A small sound classifier, trained from scratch: activation swiglu.
Rows from block 2, named by matrix and row number. Each number is 200 + 40 x the weight over the matrix's rms, rounded and kept within 0 to 999. All counts start at 0.
# fc2: MLP down (model.blocks.2.mlp.fc2.weight, 512x1360), inputs 91-181
fc2.434,229,279,193,137,180,231,191,213,214,150,206,183,174,194,198,249,192,192,191,235,213,217,223,229,192,177,207,188,180,204,207,206,216,187,157,190,179,167,280,181,235,233,299,226,234,238,139,214,271,191,139,227,214,247,159,286,248,255,236,252,230,216,180,113,213,224,254,189,188,150,267,191,180,215,192,177,200,215,272,205,308,213,184,194,241,203,218,192,263,185,210
fc2.435,274,137,199,200,168,175,220,213,200,193,207,149,201,234,159,203,209,157,170,223,241,184,216,182,210,271,152,201,196,210,221,173,165,219,222,210,216,182,191,211,180,175,279,216,213,157,215,162,205,222,203,165,187,236,221,219,249,212,197,186,184,100,160,204,197,178,197,175,204,183,155,211,181,212,240,189,216,231,174,189,304,241,195,196,158,183,202,171,254,238,232
fc2.436,227,241,256,267,98,241,153,204,230,220,183,111,176,210,258,279,309,194,192,180,189,161,196,180,110,209,209,179,180,190,168,179,213,220,181,180,185,176,196,182,276,165,147,152,200,147,103,187,198,205,171,162,125,111,138,208,172,239,194,158,279,147,227,220,240,217,168,116,253,209,202,179,316,150,266,225,203,224,174,167,299,228,213,202,209,178,185,233,210,187,165
fc2.437,210,203,233,296,159,129,174,286,227,216,202,132,163,190,217,207,204,192,221,240,211,196,224,157,182,387,238,195,169,206,259,165,185,222,151,127,203,275,196,175,167,275,238,190,208,153,192,193,168,159,227,199,162,214,174,171,135,266,163,226,150,186,204,270,253,179,213,256,229,254,202,228,219,218,196,167,220,136,223,268,266,219,224,222,194,193,217,195,240,271,191
fc2.438,164,204,157,206,183,222,176,160,214,267,170,139,193,237,132,229,219,226,237,130,166,230,235,190,198,173,248,215,261,212,145,221,208,208,210,239,215,257,190,184,156,213,156,191,176,190,175,196,99,170,204,187,198,226,187,236,101,160,232,214,205,184,186,145,275,130,192,185,239,187,212,188,212,158,169,234,199,185,219,182,211,196,216,263,240,224,209,214,211,150,194
fc2.439,198,221,203,375,168,209,198,232,247,221,174,99,254,212,194,234,151,203,220,150,208,206,211,231,195,229,205,165,222,109,194,200,200,167,252,188,219,193,184,168,164,141,211,243,206,209,179,225,194,235,195,212,181,151,176,142,128,214,226,226,267,240,220,215,310,205,181,222,227,164,240,143,183,215,211,217,191,194,295,204,194,194,230,195,254,154,221,228,154,195,168
fc2.440,170,140,179,277,120,146,134,187,166,196,175,192,196,217,201,196,246,241,202,175,235,184,175,146,224,237,179,180,170,128,210,239,231,194,160,185,207,261,158,157,181,140,65,213,220,170,175,188,201,202,211,196,176,189,186,208,156,212,191,149,163,204,246,196,201,213,217,222,246,109,203,200,248,193,175,259,244,132,205,148,271,189,214,157,192,151,192,207,240,71,180
fc2.441,194,193,203,120,246,191,197,201,255,201,239,170,203,199,248,183,177,166,166,206,216,182,175,165,198,180,224,174,211,192,235,247,217,214,198,185,198,207,216,207,204,159,208,183,197,233,169,231,151,254,143,201,153,233,205,203,304,223,194,227,274,122,192,180,205,157,208,171,148,182,175,187,146,222,194,188,180,198,210,146,232,209,239,181,196,271,208,188,263,231,206
fc2.442,217,222,217,181,200,183,183,199,137,223,187,216,153,228,255,178,251,175,188,139,244,181,196,206,232,136,218,183,157,191,238,191,210,162,209,163,170,161,233,220,180,211,231,199,158,227,184,202,208,280,89,221,220,246,180,190,178,232,198,165,169,278,239,182,227,162,219,197,204,151,145,202,136,236,181,156,209,236,164,247,109,215,211,217,198,231,251,178,150,239,217
fc2.443,223,208,150,231,254,170,153,265,104,205,203,185,221,197,167,132,165,172,249,199,201,228,195,156,230,215,190,122,212,215,237,194,229,258,214,274,246,205,161,251,237,210,230,234,224,259,252,148,193,172,200,205,228,239,179,353,276,285,174,252,170,221,197,285,103,201,154,255,246,263,145,207,236,159,165,289,203,172,174,210,150,137,180,179,187,196,166,204,187,168,237
fc2.444,183,207,239,257,162,204,223,169,186,237,199,97,200,234,179,233,208,217,201,217,208,222,189,257,202,125,197,206,208,168,197,268,238,202,244,184,202,266,178,192,200,238,156,223,210,167,204,193,158,217,158,202,217,213,207,209,176,218,189,245,154,159,205,262,210,196,171,248,251,174,161,263,228,178,186,194,183,214,172,234,258,204,130,152,175,174,227,197,171,110,158
fc2.445,155,160,195,165,234,223,183,136,172,198,242,191,189,224,187,162,138,190,157,129,180,186,180,202,201,144,186,187,242,227,162,256,198,226,192,184,226,216,192,211,192,232,197,233,221,214,179,187,244,178,258,212,174,150,175,182,258,217,160,171,217,208,212,203,206,173,221,170,206,179,228,235,224,225,104,222,197,206,202,251,20,227,169,277,248,214,194,170,146,161,211
fc2.446,218,182,259,230,225,180,223,227,191,184,187,227,216,216,232,224,237,194,211,194,202,201,213,203,204,161,207,193,168,149,187,220,156,157,184,252,197,169,222,188,219,206,245,244,174,199,221,183,153,184,198,263,200,222,221,183,252,192,215,251,137,210,219,211,207,210,213,287,231,195,184,231,150,273,233,133,153,224,157,224,170,216,237,245,248,180,225,199,154,184,156
fc2.447,189,224,270,192,213,248,222,205,218,171,227,254,154,210,233,212,219,227,204,199,238,227,230,173,184,224,235,182,197,185,225,160,142,153,218,174,227,237,202,243,201,229,249,265,200,209,225,182,223,164,216,224,204,196,189,189,191,162,204,185,200,160,162,161,227,199,202,193,234,164,266,231,69,230,237,164,196,189,183,231,190,179,263,184,224,215,199,219,136,252,237
fc2.448,283,239,122,200,178,133,213,165,318,227,223,192,202,196,136,198,20,208,105,192,205,171,211,223,212,320,195,145,194,185,201,147,189,205,214,179,210,223,213,213,188,176,160,240,185,135,189,201,185,154,227,168,215,184,202,198,321,262,208,150,299,136,178,162,216,179,207,185,229,162,268,198,209,211,136,229,229,222,174,188,179,218,131,168,231,252,185,190,231,158,214
fc2.449,222,216,222,123,128,164,178,158,248,283,228,123,191,154,199,197,132,142,187,207,215,182,223,130,220,84,199,204,201,221,157,217,220,241,208,150,198,255,222,164,223,221,263,239,201,198,178,180,176,211,183,188,187,207,78,202,209,274,205,179,279,151,193,85,242,222,184,158,304,84,240,180,163,258,159,192,141,216,315,175,287,183,157,175,176,149,234,226,153,209,218
fc2.450,126,211,181,274,179,208,220,172,156,194,164,164,235,232,242,180,167,218,190,162,218,225,162,243,205,172,209,205,213,202,208,254,181,189,165,205,210,261,206,193,174,185,92,248,201,223,181,254,179,196,177,206,235,214,184,179,193,145,188,172,232,377,184,229,198,204,239,172,239,223,157,220,224,268,206,195,197,227,165,205,0,172,210,244,251,205,154,236,161,145,233
fc2.451,204,173,212,203,229,180,226,266,192,204,181,212,246,226,229,190,254,165,174,219,211,182,162,199,236,199,238,224,141,231,206,178,214,230,222,195,223,175,185,201,192,164,227,210,175,242,213,189,255,198,185,160,252,185,196,236,192,187,201,249,203,225,233,240,207,219,183,187,154,209,171,224,162,189,221,192,195,210,201,223,238,232,231,248,157,214,224,194,207,221,161
fc2.452,222,214,202,195,146,261,181,242,178,148,229,247,173,195,200,184,232,190,203,196,205,263,223,243,228,306,254,199,181,169,185,118,198,187,188,161,198,193,226,198,192,239,307,158,231,267,240,146,229,193,151,180,231,232,169,261,211,205,207,240,203,175,198,183,180,201,173,233,186,184,181,187,122,194,227,180,223,213,214,116,292,238,210,222,135,193,178,225,283,271,183
fc2.453,192,263,194,203,210,174,209,166,137,169,187,170,185,240,169,168,237,162,242,275,278,232,175,191,111,239,197,143,247,243,225,127,195,185,229,206,195,157,248,163,195,126,195,115,180,231,97,165,303,121,209,190,217,149,158,202,317,169,213,162,149,168,190,252,141,230,162,181,235,196,187,227,272,170,159,176,141,274,187,208,173,146,190,205,192,212,231,199,208,163,214
fc2.454,230,186,180,199,175,165,181,289,210,231,186,218,180,209,181,199,201,223,185,240,210,193,164,181,229,308,250,184,233,156,220,174,196,235,229,174,216,176,234,160,179,145,271,126,190,267,198,197,226,173,126,207,208,201,160,274,183,189,215,255,248,67,167,288,229,157,217,229,163,203,167,143,187,237,218,191,241,201,220,158,236,245,255,235,119,183,194,183,298,207,191
fc2.455,190,148,95,232,312,198,211,173,222,191,185,131,135,160,195,230,281,217,208,169,174,202,190,144,255,202,186,205,278,164,203,222,206,203,212,179,200,172,187,283,242,133,172,188,240,206,101,208,230,180,194,188,219,264,172,205,203,229,182,194,231,212,247,189,211,232,238,225,205,231,220,217,224,199,260,224,121,170,230,280,144,242,154,177,167,251,223,182,212,201,153
fc2.456,260,237,326,127,239,220,227,275,208,221,124,217,202,201,230,251,320,212,205,279,171,214,241,241,155,221,269,149,174,214,286,239,159,144,217,200,210,181,178,160,216,203,252,165,178,213,200,241,278,216,189,233,282,250,146,248,169,83,282,193,235,209,186,186,244,161,169,156,156,255,150,264,182,213,251,137,189,318,79,187,150,259,188,204,166,224,268,168,203,295,221
fc2.457,176,230,229,251,162,275,149,196,181,214,199,91,167,222,239,152,188,242,245,155,216,233,155,227,223,332,204,238,177,162,228,201,77,152,181,191,158,253,253,214,148,265,209,259,238,227,256,147,161,277,177,201,156,227,185,234,153,255,213,222,140,230,209,219,177,128,213,235,253,196,82,185,218,163,178,197,162,274,257,236,256,177,145,198,280,113,183,203,221,194,122
fc2.458,179,224,234,150,260,205,234,246,168,242,182,284,159,212,251,176,187,162,227,266,168,236,219,208,161,139,221,256,193,271,204,186,154,183,193,201,178,173,197,205,300,146,248,180,166,160,277,195,218,200,207,232,185,208,222,258,144,215,245,219,208,260,155,236,216,184,182,227,219,197,166,171,132,221,243,201,182,169,115,195,82,186,275,244,249,201,223,204,158,237,194
fc2.459,184,180,255,256,228,139,219,160,149,162,234,233,125,175,217,228,262,152,225,188,185,236,200,213,189,197,206,231,194,234,207,258,205,257,216,211,224,128,134,202,222,251,228,229,203,164,245,209,141,202,235,203,236,202,193,229,119,176,165,214,190,228,179,242,188,181,205,255,196,285,197,246,119,187,150,184,260,280,172,238,137,211,200,192,237,231,212,196,103,156,196
fc2.460,220,176,73,271,272,221,224,221,192,216,176,239,154,193,229,219,186,212,178,126,184,202,196,218,188,230,198,201,178,185,232,149,162,221,163,231,177,204,248,224,187,218,166,217,207,155,214,159,178,206,227,185,192,218,221,152,163,208,218,191,167,155,180,182,200,210,213,201,222,250,170,257,227,192,215,185,189,188,172,223,209,206,213,236,194,186,211,179,162,233,204
fc2.461,276,258,228,204,122,210,238,196,198,177,196,213,183,115,141,214,201,207,156,223,152,252,193,144,157,121,200,186,241,227,181,142,206,278,143,286,207,221,256,235,226,175,267,214,214,246,286,152,182,186,262,228,228,206,239,216,207,214,176,217,226,176,211,299,185,211,168,194,215,253,269,217,287,219,150,234,174,207,211,247,129,152,165,250,176,181,198,234,125,267,148
fc2.462,182,208,253,236,195,156,197,189,161,234,215,214,231,224,140,200,217,165,253,241,241,195,207,214,180,130,249,182,215,218,206,252,189,194,203,202,181,141,178,184,207,148,143,205,184,259,193,212,229,218,194,210,199,127,199,183,163,229,210,233,211,280,136,192,178,190,223,143,259,173,150,201,209,194,273,211,186,188,200,207,119,215,211,204,206,212,169,185,163,181,142
fc2.463,206,237,234,219,170,261,235,244,179,149,213,186,207,151,226,202,259,209,198,162,219,203,205,193,152,194,206,228,232,196,287,174,137,102,151,237,121,91,202,277,202,256,285,151,161,150,267,169,266,126,249,187,197,231,161,210,193,223,227,258,156,211,174,286,258,157,200,247,253,268,212,229,129,195,243,254,203,242,232,200,173,262,249,255,219,181,221,215,204,300,212
fc2.464,230,196,205,236,187,157,203,151,180,215,175,178,233,221,214,220,239,138,187,190,194,184,222,221,143,165,153,222,188,219,205,246,250,200,195,207,221,272,215,233,180,201,173,223,184,210,277,266,207,230,225,210,210,144,176,191,168,195,188,181,206,334,212,196,202,216,201,178,189,241,164,212,197,182,190,186,231,271,202,223,148,177,183,241,250,183,161,180,147,211,209
fc2.465,251,198,225,139,234,248,177,228,194,200,212,209,188,169,174,209,173,196,202,186,187,194,219,188,203,289,184,186,181,238,167,165,189,171,236,226,179,131,187,220,187,251,283,221,188,194,225,197,233,234,179,196,239,215,186,237,189,225,220,197,192,178,216,220,197,209,219,150,169,196,180,157,164,187,229,181,180,218,238,199,248,231,205,215,157,225,181,192,236,232,174
fc2.466,293,226,136,290,222,194,205,155,247,163,185,200,273,165,218,157,225,222,210,230,206,267,182,210,281,187,189,149,263,116,179,258,185,240,145,165,177,251,288,231,201,244,320,265,183,172,222,178,284,158,208,219,248,287,100,178,167,176,163,226,269,264,144,187,168,139,204,170,213,183,226,197,151,204,141,191,219,217,240,142,234,243,179,222,256,157,218,246,239,201,223
fc2.467,176,171,150,168,174,253,216,207,178,219,192,159,225,153,197,198,206,220,243,142,181,213,201,251,244,182,223,194,203,180,147,217,202,261,119,223,182,193,160,190,150,178,219,258,207,203,165,193,147,177,238,172,177,202,200,227,181,270,145,232,180,189,239,151,223,181,194,209,165,219,161,196,240,190,183,176,146,131,229,217,231,161,225,175,200,174,151,208,207,165,208
fc2.468,236,262,219,207,255,275,244,216,227,257,149,194,140,200,162,165,211,261,159,205,237,225,192,174,173,291,174,269,261,222,246,92,163,173,131,241,221,118,169,164,174,121,224,201,238,165,90,185,306,111,208,212,174,199,150,230,237,143,245,178,170,265,177,211,247,176,115,202,247,172,197,148,156,193,254,180,199,280,189,136,91,183,136,219,171,213,258,220,172,258,202
fc2.469,219,231,133,147,179,198,229,234,249,196,197,242,191,178,196,159,156,198,194,240,192,194,239,198,158,197,209,164,192,226,261,176,195,210,218,103,205,199,233,197,223,192,246,224,195,171,127,158,212,182,180,217,202,214,179,222,237,223,200,172,277,49,197,188,217,182,172,182,184,176,244,173,181,218,195,229,237,160,248,180,287,248,214,186,173,202,259,213,237,234,231
fc2.470,245,223,204,141,151,179,215,189,222,230,169,221,194,197,216,181,157,252,172,211,198,199,196,204,194,203,215,195,171,199,216,187,223,177,225,234,220,182,252,209,218,168,240,218,156,204,224,197,190,189,163,183,205,217,207,192,261,248,191,212,253,167,214,164,204,181,198,215,164,195,176,220,248,185,184,193,196,193,266,182,191,215,158,166,174,245,187,202,247,247,224
fc2.471,157,252,216,193,230,237,229,221,255,138,237,189,185,147,247,190,188,195,231,205,193,177,204,276,152,259,200,252,165,210,230,172,233,188,241,193,194,195,162,224,230,145,164,129,212,218,196,191,182,221,138,203,190,202,206,236,167,238,187,266,188,115,177,250,138,188,213,317,183,209,114,133,203,216,157,204,199,233,266,165,146,217,274,201,258,253,164,185,215,139,155
fc2.472,205,269,163,259,208,250,192,190,245,204,233,177,188,270,134,220,199,194,175,225,209,247,227,182,121,229,203,177,158,223,183,131,187,221,239,188,188,150,151,195,182,200,109,188,233,245,191,251,240,205,149,208,188,151,128,222,162,257,117,192,161,173,158,198,202,189,239,286,247,217,243,182,178,223,146,251,212,254,232,231,101,170,208,185,184,199,240,190,179,143,182
fc2.473,197,179,158,291,196,207,206,154,149,242,194,134,242,219,206,218,226,229,197,182,162,176,219,219,226,225,243,183,180,183,187,250,229,223,177,193,215,232,184,124,179,152,101,186,187,212,209,206,168,269,189,209,208,234,187,208,195,251,189,199,154,269,182,220,205,212,237,214,258,191,200,197,228,227,128,176,202,185,226,181,226,206,188,260,216,170,131,177,255,163,164
fc2.474,218,228,218,160,153,247,205,207,200,181,183,220,245,190,243,224,136,202,195,179,193,187,133,201,200,261,185,190,173,184,168,190,184,161,154,191,163,189,238,206,181,226,263,209,209,148,237,204,209,123,192,195,175,182,187,175,187,201,225,218,222,163,200,211,223,163,165,227,200,193,218,199,195,215,205,258,196,198,186,189,188,186,222,175,205,214,194,202,272,189,230
fc2.475,262,204,185,246,280,159,253,264,205,173,214,152,204,194,237,281,296,250,218,130,226,172,158,206,232,217,150,278,232,167,175,223,225,178,240,166,147,253,159,199,204,168,205,181,242,166,191,284,184,242,201,207,186,235,285,243,138,200,208,254,210,193,194,98,191,233,273,284,227,231,61,153,202,205,276,177,174,150,289,246,148,243,196,177,270,195,188,216,192,112,168
fc2.476,159,205,261,234,87,218,192,215,256,203,213,174,246,160,213,207,234,162,217,231,262,226,236,155,143,137,157,180,134,258,200,211,208,170,226,214,221,229,205,170,243,224,223,184,158,225,244,229,238,164,222,220,202,207,110,218,170,218,162,148,183,124,188,170,213,145,209,248,234,161,159,196,148,236,189,210,193,160,176,245,133,200,227,160,223,232,236,216,229,235,165
fc2.477,191,200,225,212,202,157,179,181,164,200,243,140,215,180,207,212,343,156,224,176,242,196,216,233,216,197,194,202,171,176,235,184,243,207,240,185,173,248,190,222,247,204,148,230,168,133,196,242,180,251,169,181,177,170,169,213,204,212,194,202,74,143,233,246,208,175,240,136,243,151,215,206,162,163,194,223,202,148,269,179,251,109,224,185,164,206,198,212,237,204,229
fc2.478,184,89,203,288,209,196,214,193,181,202,235,212,215,201,245,211,245,231,200,104,240,201,270,229,220,136,222,125,217,134,236,265,283,203,134,254,149,278,169,210,215,221,222,133,183,203,226,168,271,119,189,187,229,206,218,148,184,174,213,216,218,222,230,192,228,181,218,169,196,219,263,213,160,232,269,258,190,201,218,224,215,154,142,208,229,196,209,219,184,221,210
fc2.479,178,201,107,243,160,206,190,241,202,212,248,231,195,196,164,240,185,184,203,244,190,158,264,205,141,253,197,138,192,193,231,178,195,218,211,133,198,206,227,196,186,154,211,143,247,207,198,207,261,199,177,249,168,200,201,248,200,188,185,235,224,106,182,227,194,198,199,199,184,218,248,186,257,214,226,208,250,208,257,187,226,193,228,158,176,145,239,194,237,170,203
fc2.480,265,192,164,288,192,229,212,181,149,125,180,229,198,153,163,283,211,201,155,103,223,234,185,236,200,221,216,232,231,252,195,212,197,203,239,171,228,211,191,193,235,148,219,242,239,176,193,179,197,233,184,212,254,169,201,206,297,152,179,199,50,212,217,231,226,194,192,221,228,155,282,211,241,191,209,197,190,128,282,204,168,187,185,246,171,175,163,207,253,155,153
fc2.481,193,264,99,183,260,178,191,279,140,241,234,254,228,195,214,240,242,208,194,189,218,205,201,261,211,244,212,192,143,172,247,201,234,204,156,261,241,259,267,222,165,217,115,193,211,206,243,244,161,288,186,224,282,208,232,270,229,235,211,161,271,233,205,185,157,235,146,188,236,185,188,211,93,187,223,217,165,186,191,177,128,138,142,198,233,164,189,197,191,221,230
fc2.482,162,224,209,119,254,167,240,241,197,122,209,197,211,211,223,164,178,209,210,198,197,178,229,280,241,160,235,164,105,128,255,174,171,155,250,179,199,259,211,239,167,245,235,211,196,220,222,239,153,279,142,220,185,200,182,220,254,336,223,220,140,138,216,219,205,224,191,191,236,193,138,225,134,203,208,137,205,257,246,259,168,210,247,194,139,158,202,200,151,191,213
fc2.483,162,195,128,211,170,265,194,158,207,211,176,153,232,193,167,189,200,224,223,185,176,218,229,211,207,215,236,237,212,175,169,227,201,202,182,176,216,234,209,218,205,178,235,214,229,192,189,201,169,145,227,214,194,193,198,182,204,180,176,181,224,202,229,223,246,193,190,187,212,207,182,202,241,205,160,202,190,193,195,240,161,180,235,196,234,174,189,214,119,177,181
fc2.484,162,195,202,209,192,185,216,83,155,207,220,191,170,147,199,230,198,186,238,199,143,168,251,145,204,148,152,252,200,194,206,230,198,250,165,233,200,157,211,224,241,245,220,156,227,201,182,222,152,238,241,229,179,184,212,196,227,230,181,146,199,287,189,157,202,218,196,258,172,191,230,181,246,207,100,217,185,134,222,169,221,187,191,306,257,243,193,190,118,171,175
fc2.485,185,165,201,93,150,246,204,174,205,233,193,161,216,182,161,263,139,196,200,293,194,235,220,257,158,105,234,195,225,256,221,181,210,149,197,218,239,175,193,252,227,166,269,206,171,198,220,196,203,137,185,268,233,148,177,266,186,180,259,187,265,125,159,236,221,194,166,170,220,178,253,196,159,227,210,278,123,194,259,174,232,180,188,178,281,164,287,228,153,175,219
fc2.486,240,212,213,175,219,239,199,204,230,206,160,280,190,212,179,247,273,183,185,160,177,211,210,181,192,220,144,251,200,146,150,211,179,167,194,175,227,123,210,178,241,199,151,205,199,120,226,209,238,233,173,196,264,196,224,229,136,139,233,171,220,221,221,177,258,155,243,124,240,167,212,219,199,267,220,193,184,150,162,148,270,286,191,206,265,302,159,208,183,256,135
fc2.487,191,187,225,221,219,260,209,166,199,161,181,138,217,202,227,177,197,212,203,72,174,203,187,214,175,276,197,185,289,164,181,247,187,178,184,205,182,200,237,199,185,220,197,228,201,213,140,177,227,178,194,171,219,196,167,208,174,196,195,236,119,288,205,225,204,179,174,261,262,236,168,242,120,208,146,221,174,171,200,170,116,173,219,228,264,232,174,216,248,177,155
fc2.488,185,214,216,208,198,209,240,219,190,213,212,293,231,213,197,242,162,171,189,165,209,196,112,171,196,296,200,172,200,286,180,160,270,198,193,232,215,193,179,175,183,219,190,224,211,136,196,187,194,120,127,234,195,228,150,181,147,94,168,176,211,222,145,221,228,208,190,213,247,161,165,189,162,190,216,238,236,127,157,287,183,130,168,146,226,220,245,198,277,149,225
fc2.489,202,201,246,159,182,173,192,218,187,157,180,208,158,171,248,193,219,173,227,291,230,177,168,176,208,235,209,153,187,258,240,196,213,207,197,223,212,163,208,201,200,190,255,185,197,203,189,195,267,173,199,188,188,223,222,174,234,179,200,216,226,77,188,235,205,192,207,179,183,192,241,209,129,210,156,188,172,178,196,183,304,209,218,198,184,198,213,199,276,205,195
fc2.490,193,202,196,132,235,200,192,242,217,190,214,207,187,140,184,184,171,247,162,169,203,202,204,229,195,152,199,198,185,290,247,221,179,145,194,192,218,238,214,216,206,250,252,237,197,151,243,181,122,191,183,205,192,221,143,155,296,213,244,146,282,246,239,121,257,194,192,192,210,222,183,188,93,228,273,124,168,256,193,210,237,196,215,130,171,228,203,177,214,214,245
fc2.491,193,218,254,192,262,186,163,194,178,237,193,213,162,294,216,177,162,174,216,254,184,158,268,130,201,140,230,220,244,305,208,180,177,254,176,214,207,178,199,171,237,226,161,199,190,166,185,207,156,239,277,214,202,154,174,268,374,179,180,158,221,158,217,245,136,241,152,239,204,217,239,194,226,204,172,212,234,148,159,206,176,199,192,214,192,233,202,203,160,159,250
fc2.492,233,198,274,208,217,142,193,201,215,215,218,199,210,191,185,204,136,188,165,211,198,193,194,216,212,188,193,190,203,196,238,180,224,205,247,215,176,166,200,154,197,196,227,223,235,237,161,215,267,197,143,199,232,224,199,200,239,200,212,173,207,161,201,229,214,197,177,163,185,157,204,239,211,204,111,172,172,227,178,174,278,182,213,195,146,243,231,192,269,214,207
fc2.493,283,213,258,132,282,144,184,231,180,191,236,131,243,196,184,165,344,158,248,215,241,227,166,237,194,214,192,182,184,151,276,250,227,175,286,229,214,114,160,189,191,171,199,242,138,239,191,249,252,233,87,152,244,256,256,297,214,146,191,225,157,207,248,138,193,199,207,147,165,185,152,236,217,179,301,169,145,272,205,182,208,238,208,256,215,221,171,190,272,229,205
fc2.494,228,168,177,225,187,151,207,240,155,185,183,176,203,167,193,242,252,237,227,218,199,161,222,174,156,263,165,214,239,134,254,218,243,280,205,140,174,149,169,130,222,181,136,164,200,185,185,224,183,227,216,197,229,217,165,228,222,224,208,180,153,172,191,183,236,214,215,158,280,181,194,215,219,201,224,223,157,191,161,174,211,244,186,144,162,151,195,214,274,184,184
fc2.495,145,184,206,213,210,164,211,160,203,225,209,189,262,158,211,145,176,183,229,185,185,201,264,217,220,239,185,154,201,180,173,157,224,260,208,167,163,225,145,242,206,226,168,227,188,206,150,155,176,262,153,134,223,198,168,189,224,238,174,199,186,184,222,160,184,212,176,230,238,214,134,180,278,155,192,193,221,119,196,253,192,186,151,159,201,193,218,226,188,265,185
fc2.496,195,192,151,130,239,241,179,157,146,156,220,266,229,77,208,213,207,153,139,197,205,219,232,260,237,139,213,175,195,228,185,230,249,244,241,194,236,161,197,289,257,211,239,171,185,172,199,156,97,181,218,215,209,232,232,249,230,199,174,124,227,175,262,114,124,212,277,138,114,264,293,192,178,219,137,253,263,245,227,207,243,252,206,224,244,243,112,207,172,189,222
fc2.497,209,186,144,178,190,184,134,158,161,210,171,174,232,204,167,194,162,191,173,194,252,138,172,123,240,212,184,175,259,212,237,264,290,396,149,152,193,258,240,184,213,185,125,174,251,198,141,181,198,235,243,107,256,253,334,157,454,269,122,163,181,251,213,328,140,192,174,205,206,143,207,196,277,160,44,306,219,231,252,165,122,187,259,162,204,214,178,199,151,189,187
fc2.498,193,169,168,230,155,201,173,208,156,246,203,173,198,146,179,229,251,222,231,158,177,158,203,164,149,306,197,184,163,222,243,210,202,250,209,135,165,153,203,168,232,184,121,214,228,205,144,219,230,100,247,177,182,187,186,213,162,155,161,206,186,125,207,267,203,215,229,245,225,199,157,196,283,209,157,226,198,143,185,199,147,119,163,183,187,178,182,173,270,216,188
fc2.499,201,190,159,250,164,178,215,174,187,190,184,224,197,215,203,194,178,199,185,164,212,214,148,207,198,238,195,232,232,241,193,280,204,193,211,163,212,216,219,207,155,192,211,164,174,245,191,193,156,242,150,212,239,160,203,250,145,176,204,219,168,251,200,280,186,186,180,195,224,273,140,179,150,183,224,173,201,214,177,208,58,224,213,258,188,164,203,186,157,186,199
fc2.500,189,177,148,172,175,243,184,177,216,224,170,201,165,201,170,179,256,151,151,206,245,198,183,235,179,236,235,159,225,195,242,181,232,218,229,210,202,173,173,276,189,278,236,191,194,187,191,203,151,234,207,232,146,216,228,161,179,215,201,213,118,153,203,209,178,203,174,225,237,197,233,189,186,197,205,184,189,165,200,247,229,234,197,174,232,156,219,198,228,161,184
fc2.501,123,172,166,193,285,320,241,214,169,113,203,240,175,282,198,212,152,226,216,124,214,179,200,225,229,275,270,236,145,239,191,161,114,197,234,196,248,214,158,189,205,224,154,220,160,117,221,214,89,205,119,272,130,126,262,217,139,141,148,212,242,146,222,123,229,165,242,251,226,177,155,217,34,223,295,201,215,122,184,211,100,181,255,119,207,191,155,207,282,130,161
fc2.502,184,158,174,264,154,202,180,179,138,202,179,210,254,185,189,170,206,217,194,207,170,228,118,153,271,181,215,222,191,170,185,209,193,197,219,202,249,150,227,181,216,245,181,188,205,252,290,239,156,279,213,221,178,166,169,193,219,206,237,159,162,258,216,189,224,223,178,135,217,166,152,167,178,218,279,183,192,164,79,193,159,212,175,277,233,223,186,179,125,189,197
fc2.503,230,173,186,273,164,222,179,220,184,190,226,254,189,172,241,228,191,231,158,217,237,233,167,216,200,243,178,166,204,133,236,146,196,153,162,208,191,234,203,152,180,210,261,190,216,137,180,148,178,176,269,222,191,206,134,149,197,189,223,228,150,207,187,264,241,255,190,240,184,185,145,176,221,214,186,156,211,215,161,174,184,237,154,215,207,186,234,208,208,292,139
fc2.504,162,200,194,186,179,121,176,113,211,232,244,164,179,201,154,220,203,146,262,199,267,170,206,161,151,198,226,157,197,197,209,158,234,231,160,162,197,177,244,221,226,166,173,217,206,194,156,216,298,214,242,162,230,213,175,214,280,157,135,215,195,145,194,306,168,193,189,202,229,151,171,172,246,148,196,180,173,147,147,188,213,187,191,175,196,223,217,214,213,268,217
fc2.505,253,221,272,169,229,168,171,180,226,205,208,163,217,228,167,241,176,209,205,215,164,219,235,125,177,183,224,177,147,271,242,146,225,218,187,202,288,203,161,186,123,151,131,170,209,219,233,229,270,142,175,186,210,237,259,201,200,184,221,161,190,253,130,228,139,217,142,203,183,174,184,211,175,209,176,188,157,172,175,159,161,213,241,209,164,186,202,188,223,198,162
fc2.506,204,222,234,263,248,183,253,139,249,191,148,169,246,194,198,148,159,221,194,211,251,264,241,249,140,223,212,173,242,147,167,262,206,143,227,265,222,229,247,200,153,255,202,115,170,160,178,189,289,151,194,209,219,201,131,154,201,279,218,246,173,304,112,179,185,230,187,154,258,193,182,242,201,193,223,215,186,337,201,258,183,217,224,168,196,169,204,203,232,217,224
fc2.507,197,162,262,160,244,206,197,137,101,221,196,205,215,225,187,211,257,216,249,196,233,200,214,175,208,194,215,185,219,287,215,163,152,237,205,214,203,207,193,194,206,248,236,206,180,195,180,198,157,169,141,223,195,174,178,256,180,172,192,195,156,101,233,225,203,188,174,208,197,208,172,201,260,205,241,203,257,179,136,206,215,173,248,229,214,180,177,222,239,204,204
fc2.508,178,236,202,200,154,165,184,153,130,201,139,131,219,195,150,190,130,199,179,187,243,241,193,234,137,143,248,196,192,175,220,134,240,245,176,258,190,137,235,153,230,155,198,114,232,214,170,212,258,224,212,188,164,142,228,179,329,249,119,188,168,243,180,277,188,245,135,191,242,216,212,183,317,202,160,232,164,206,156,308,182,187,191,224,140,162,243,196,143,173,250
fc2.509,184,204,140,216,246,157,191,246,200,144,186,209,153,232,184,206,191,223,219,192,204,209,181,227,218,197,202,166,204,169,253,205,208,209,213,147,233,192,222,205,229,187,157,175,244,207,183,186,246,222,185,185,187,180,168,210,260,193,171,216,185,254,185,204,199,225,194,165,229,165,219,198,188,218,251,242,203,163,163,156,194,170,185,168,189,182,170,180,211,167,191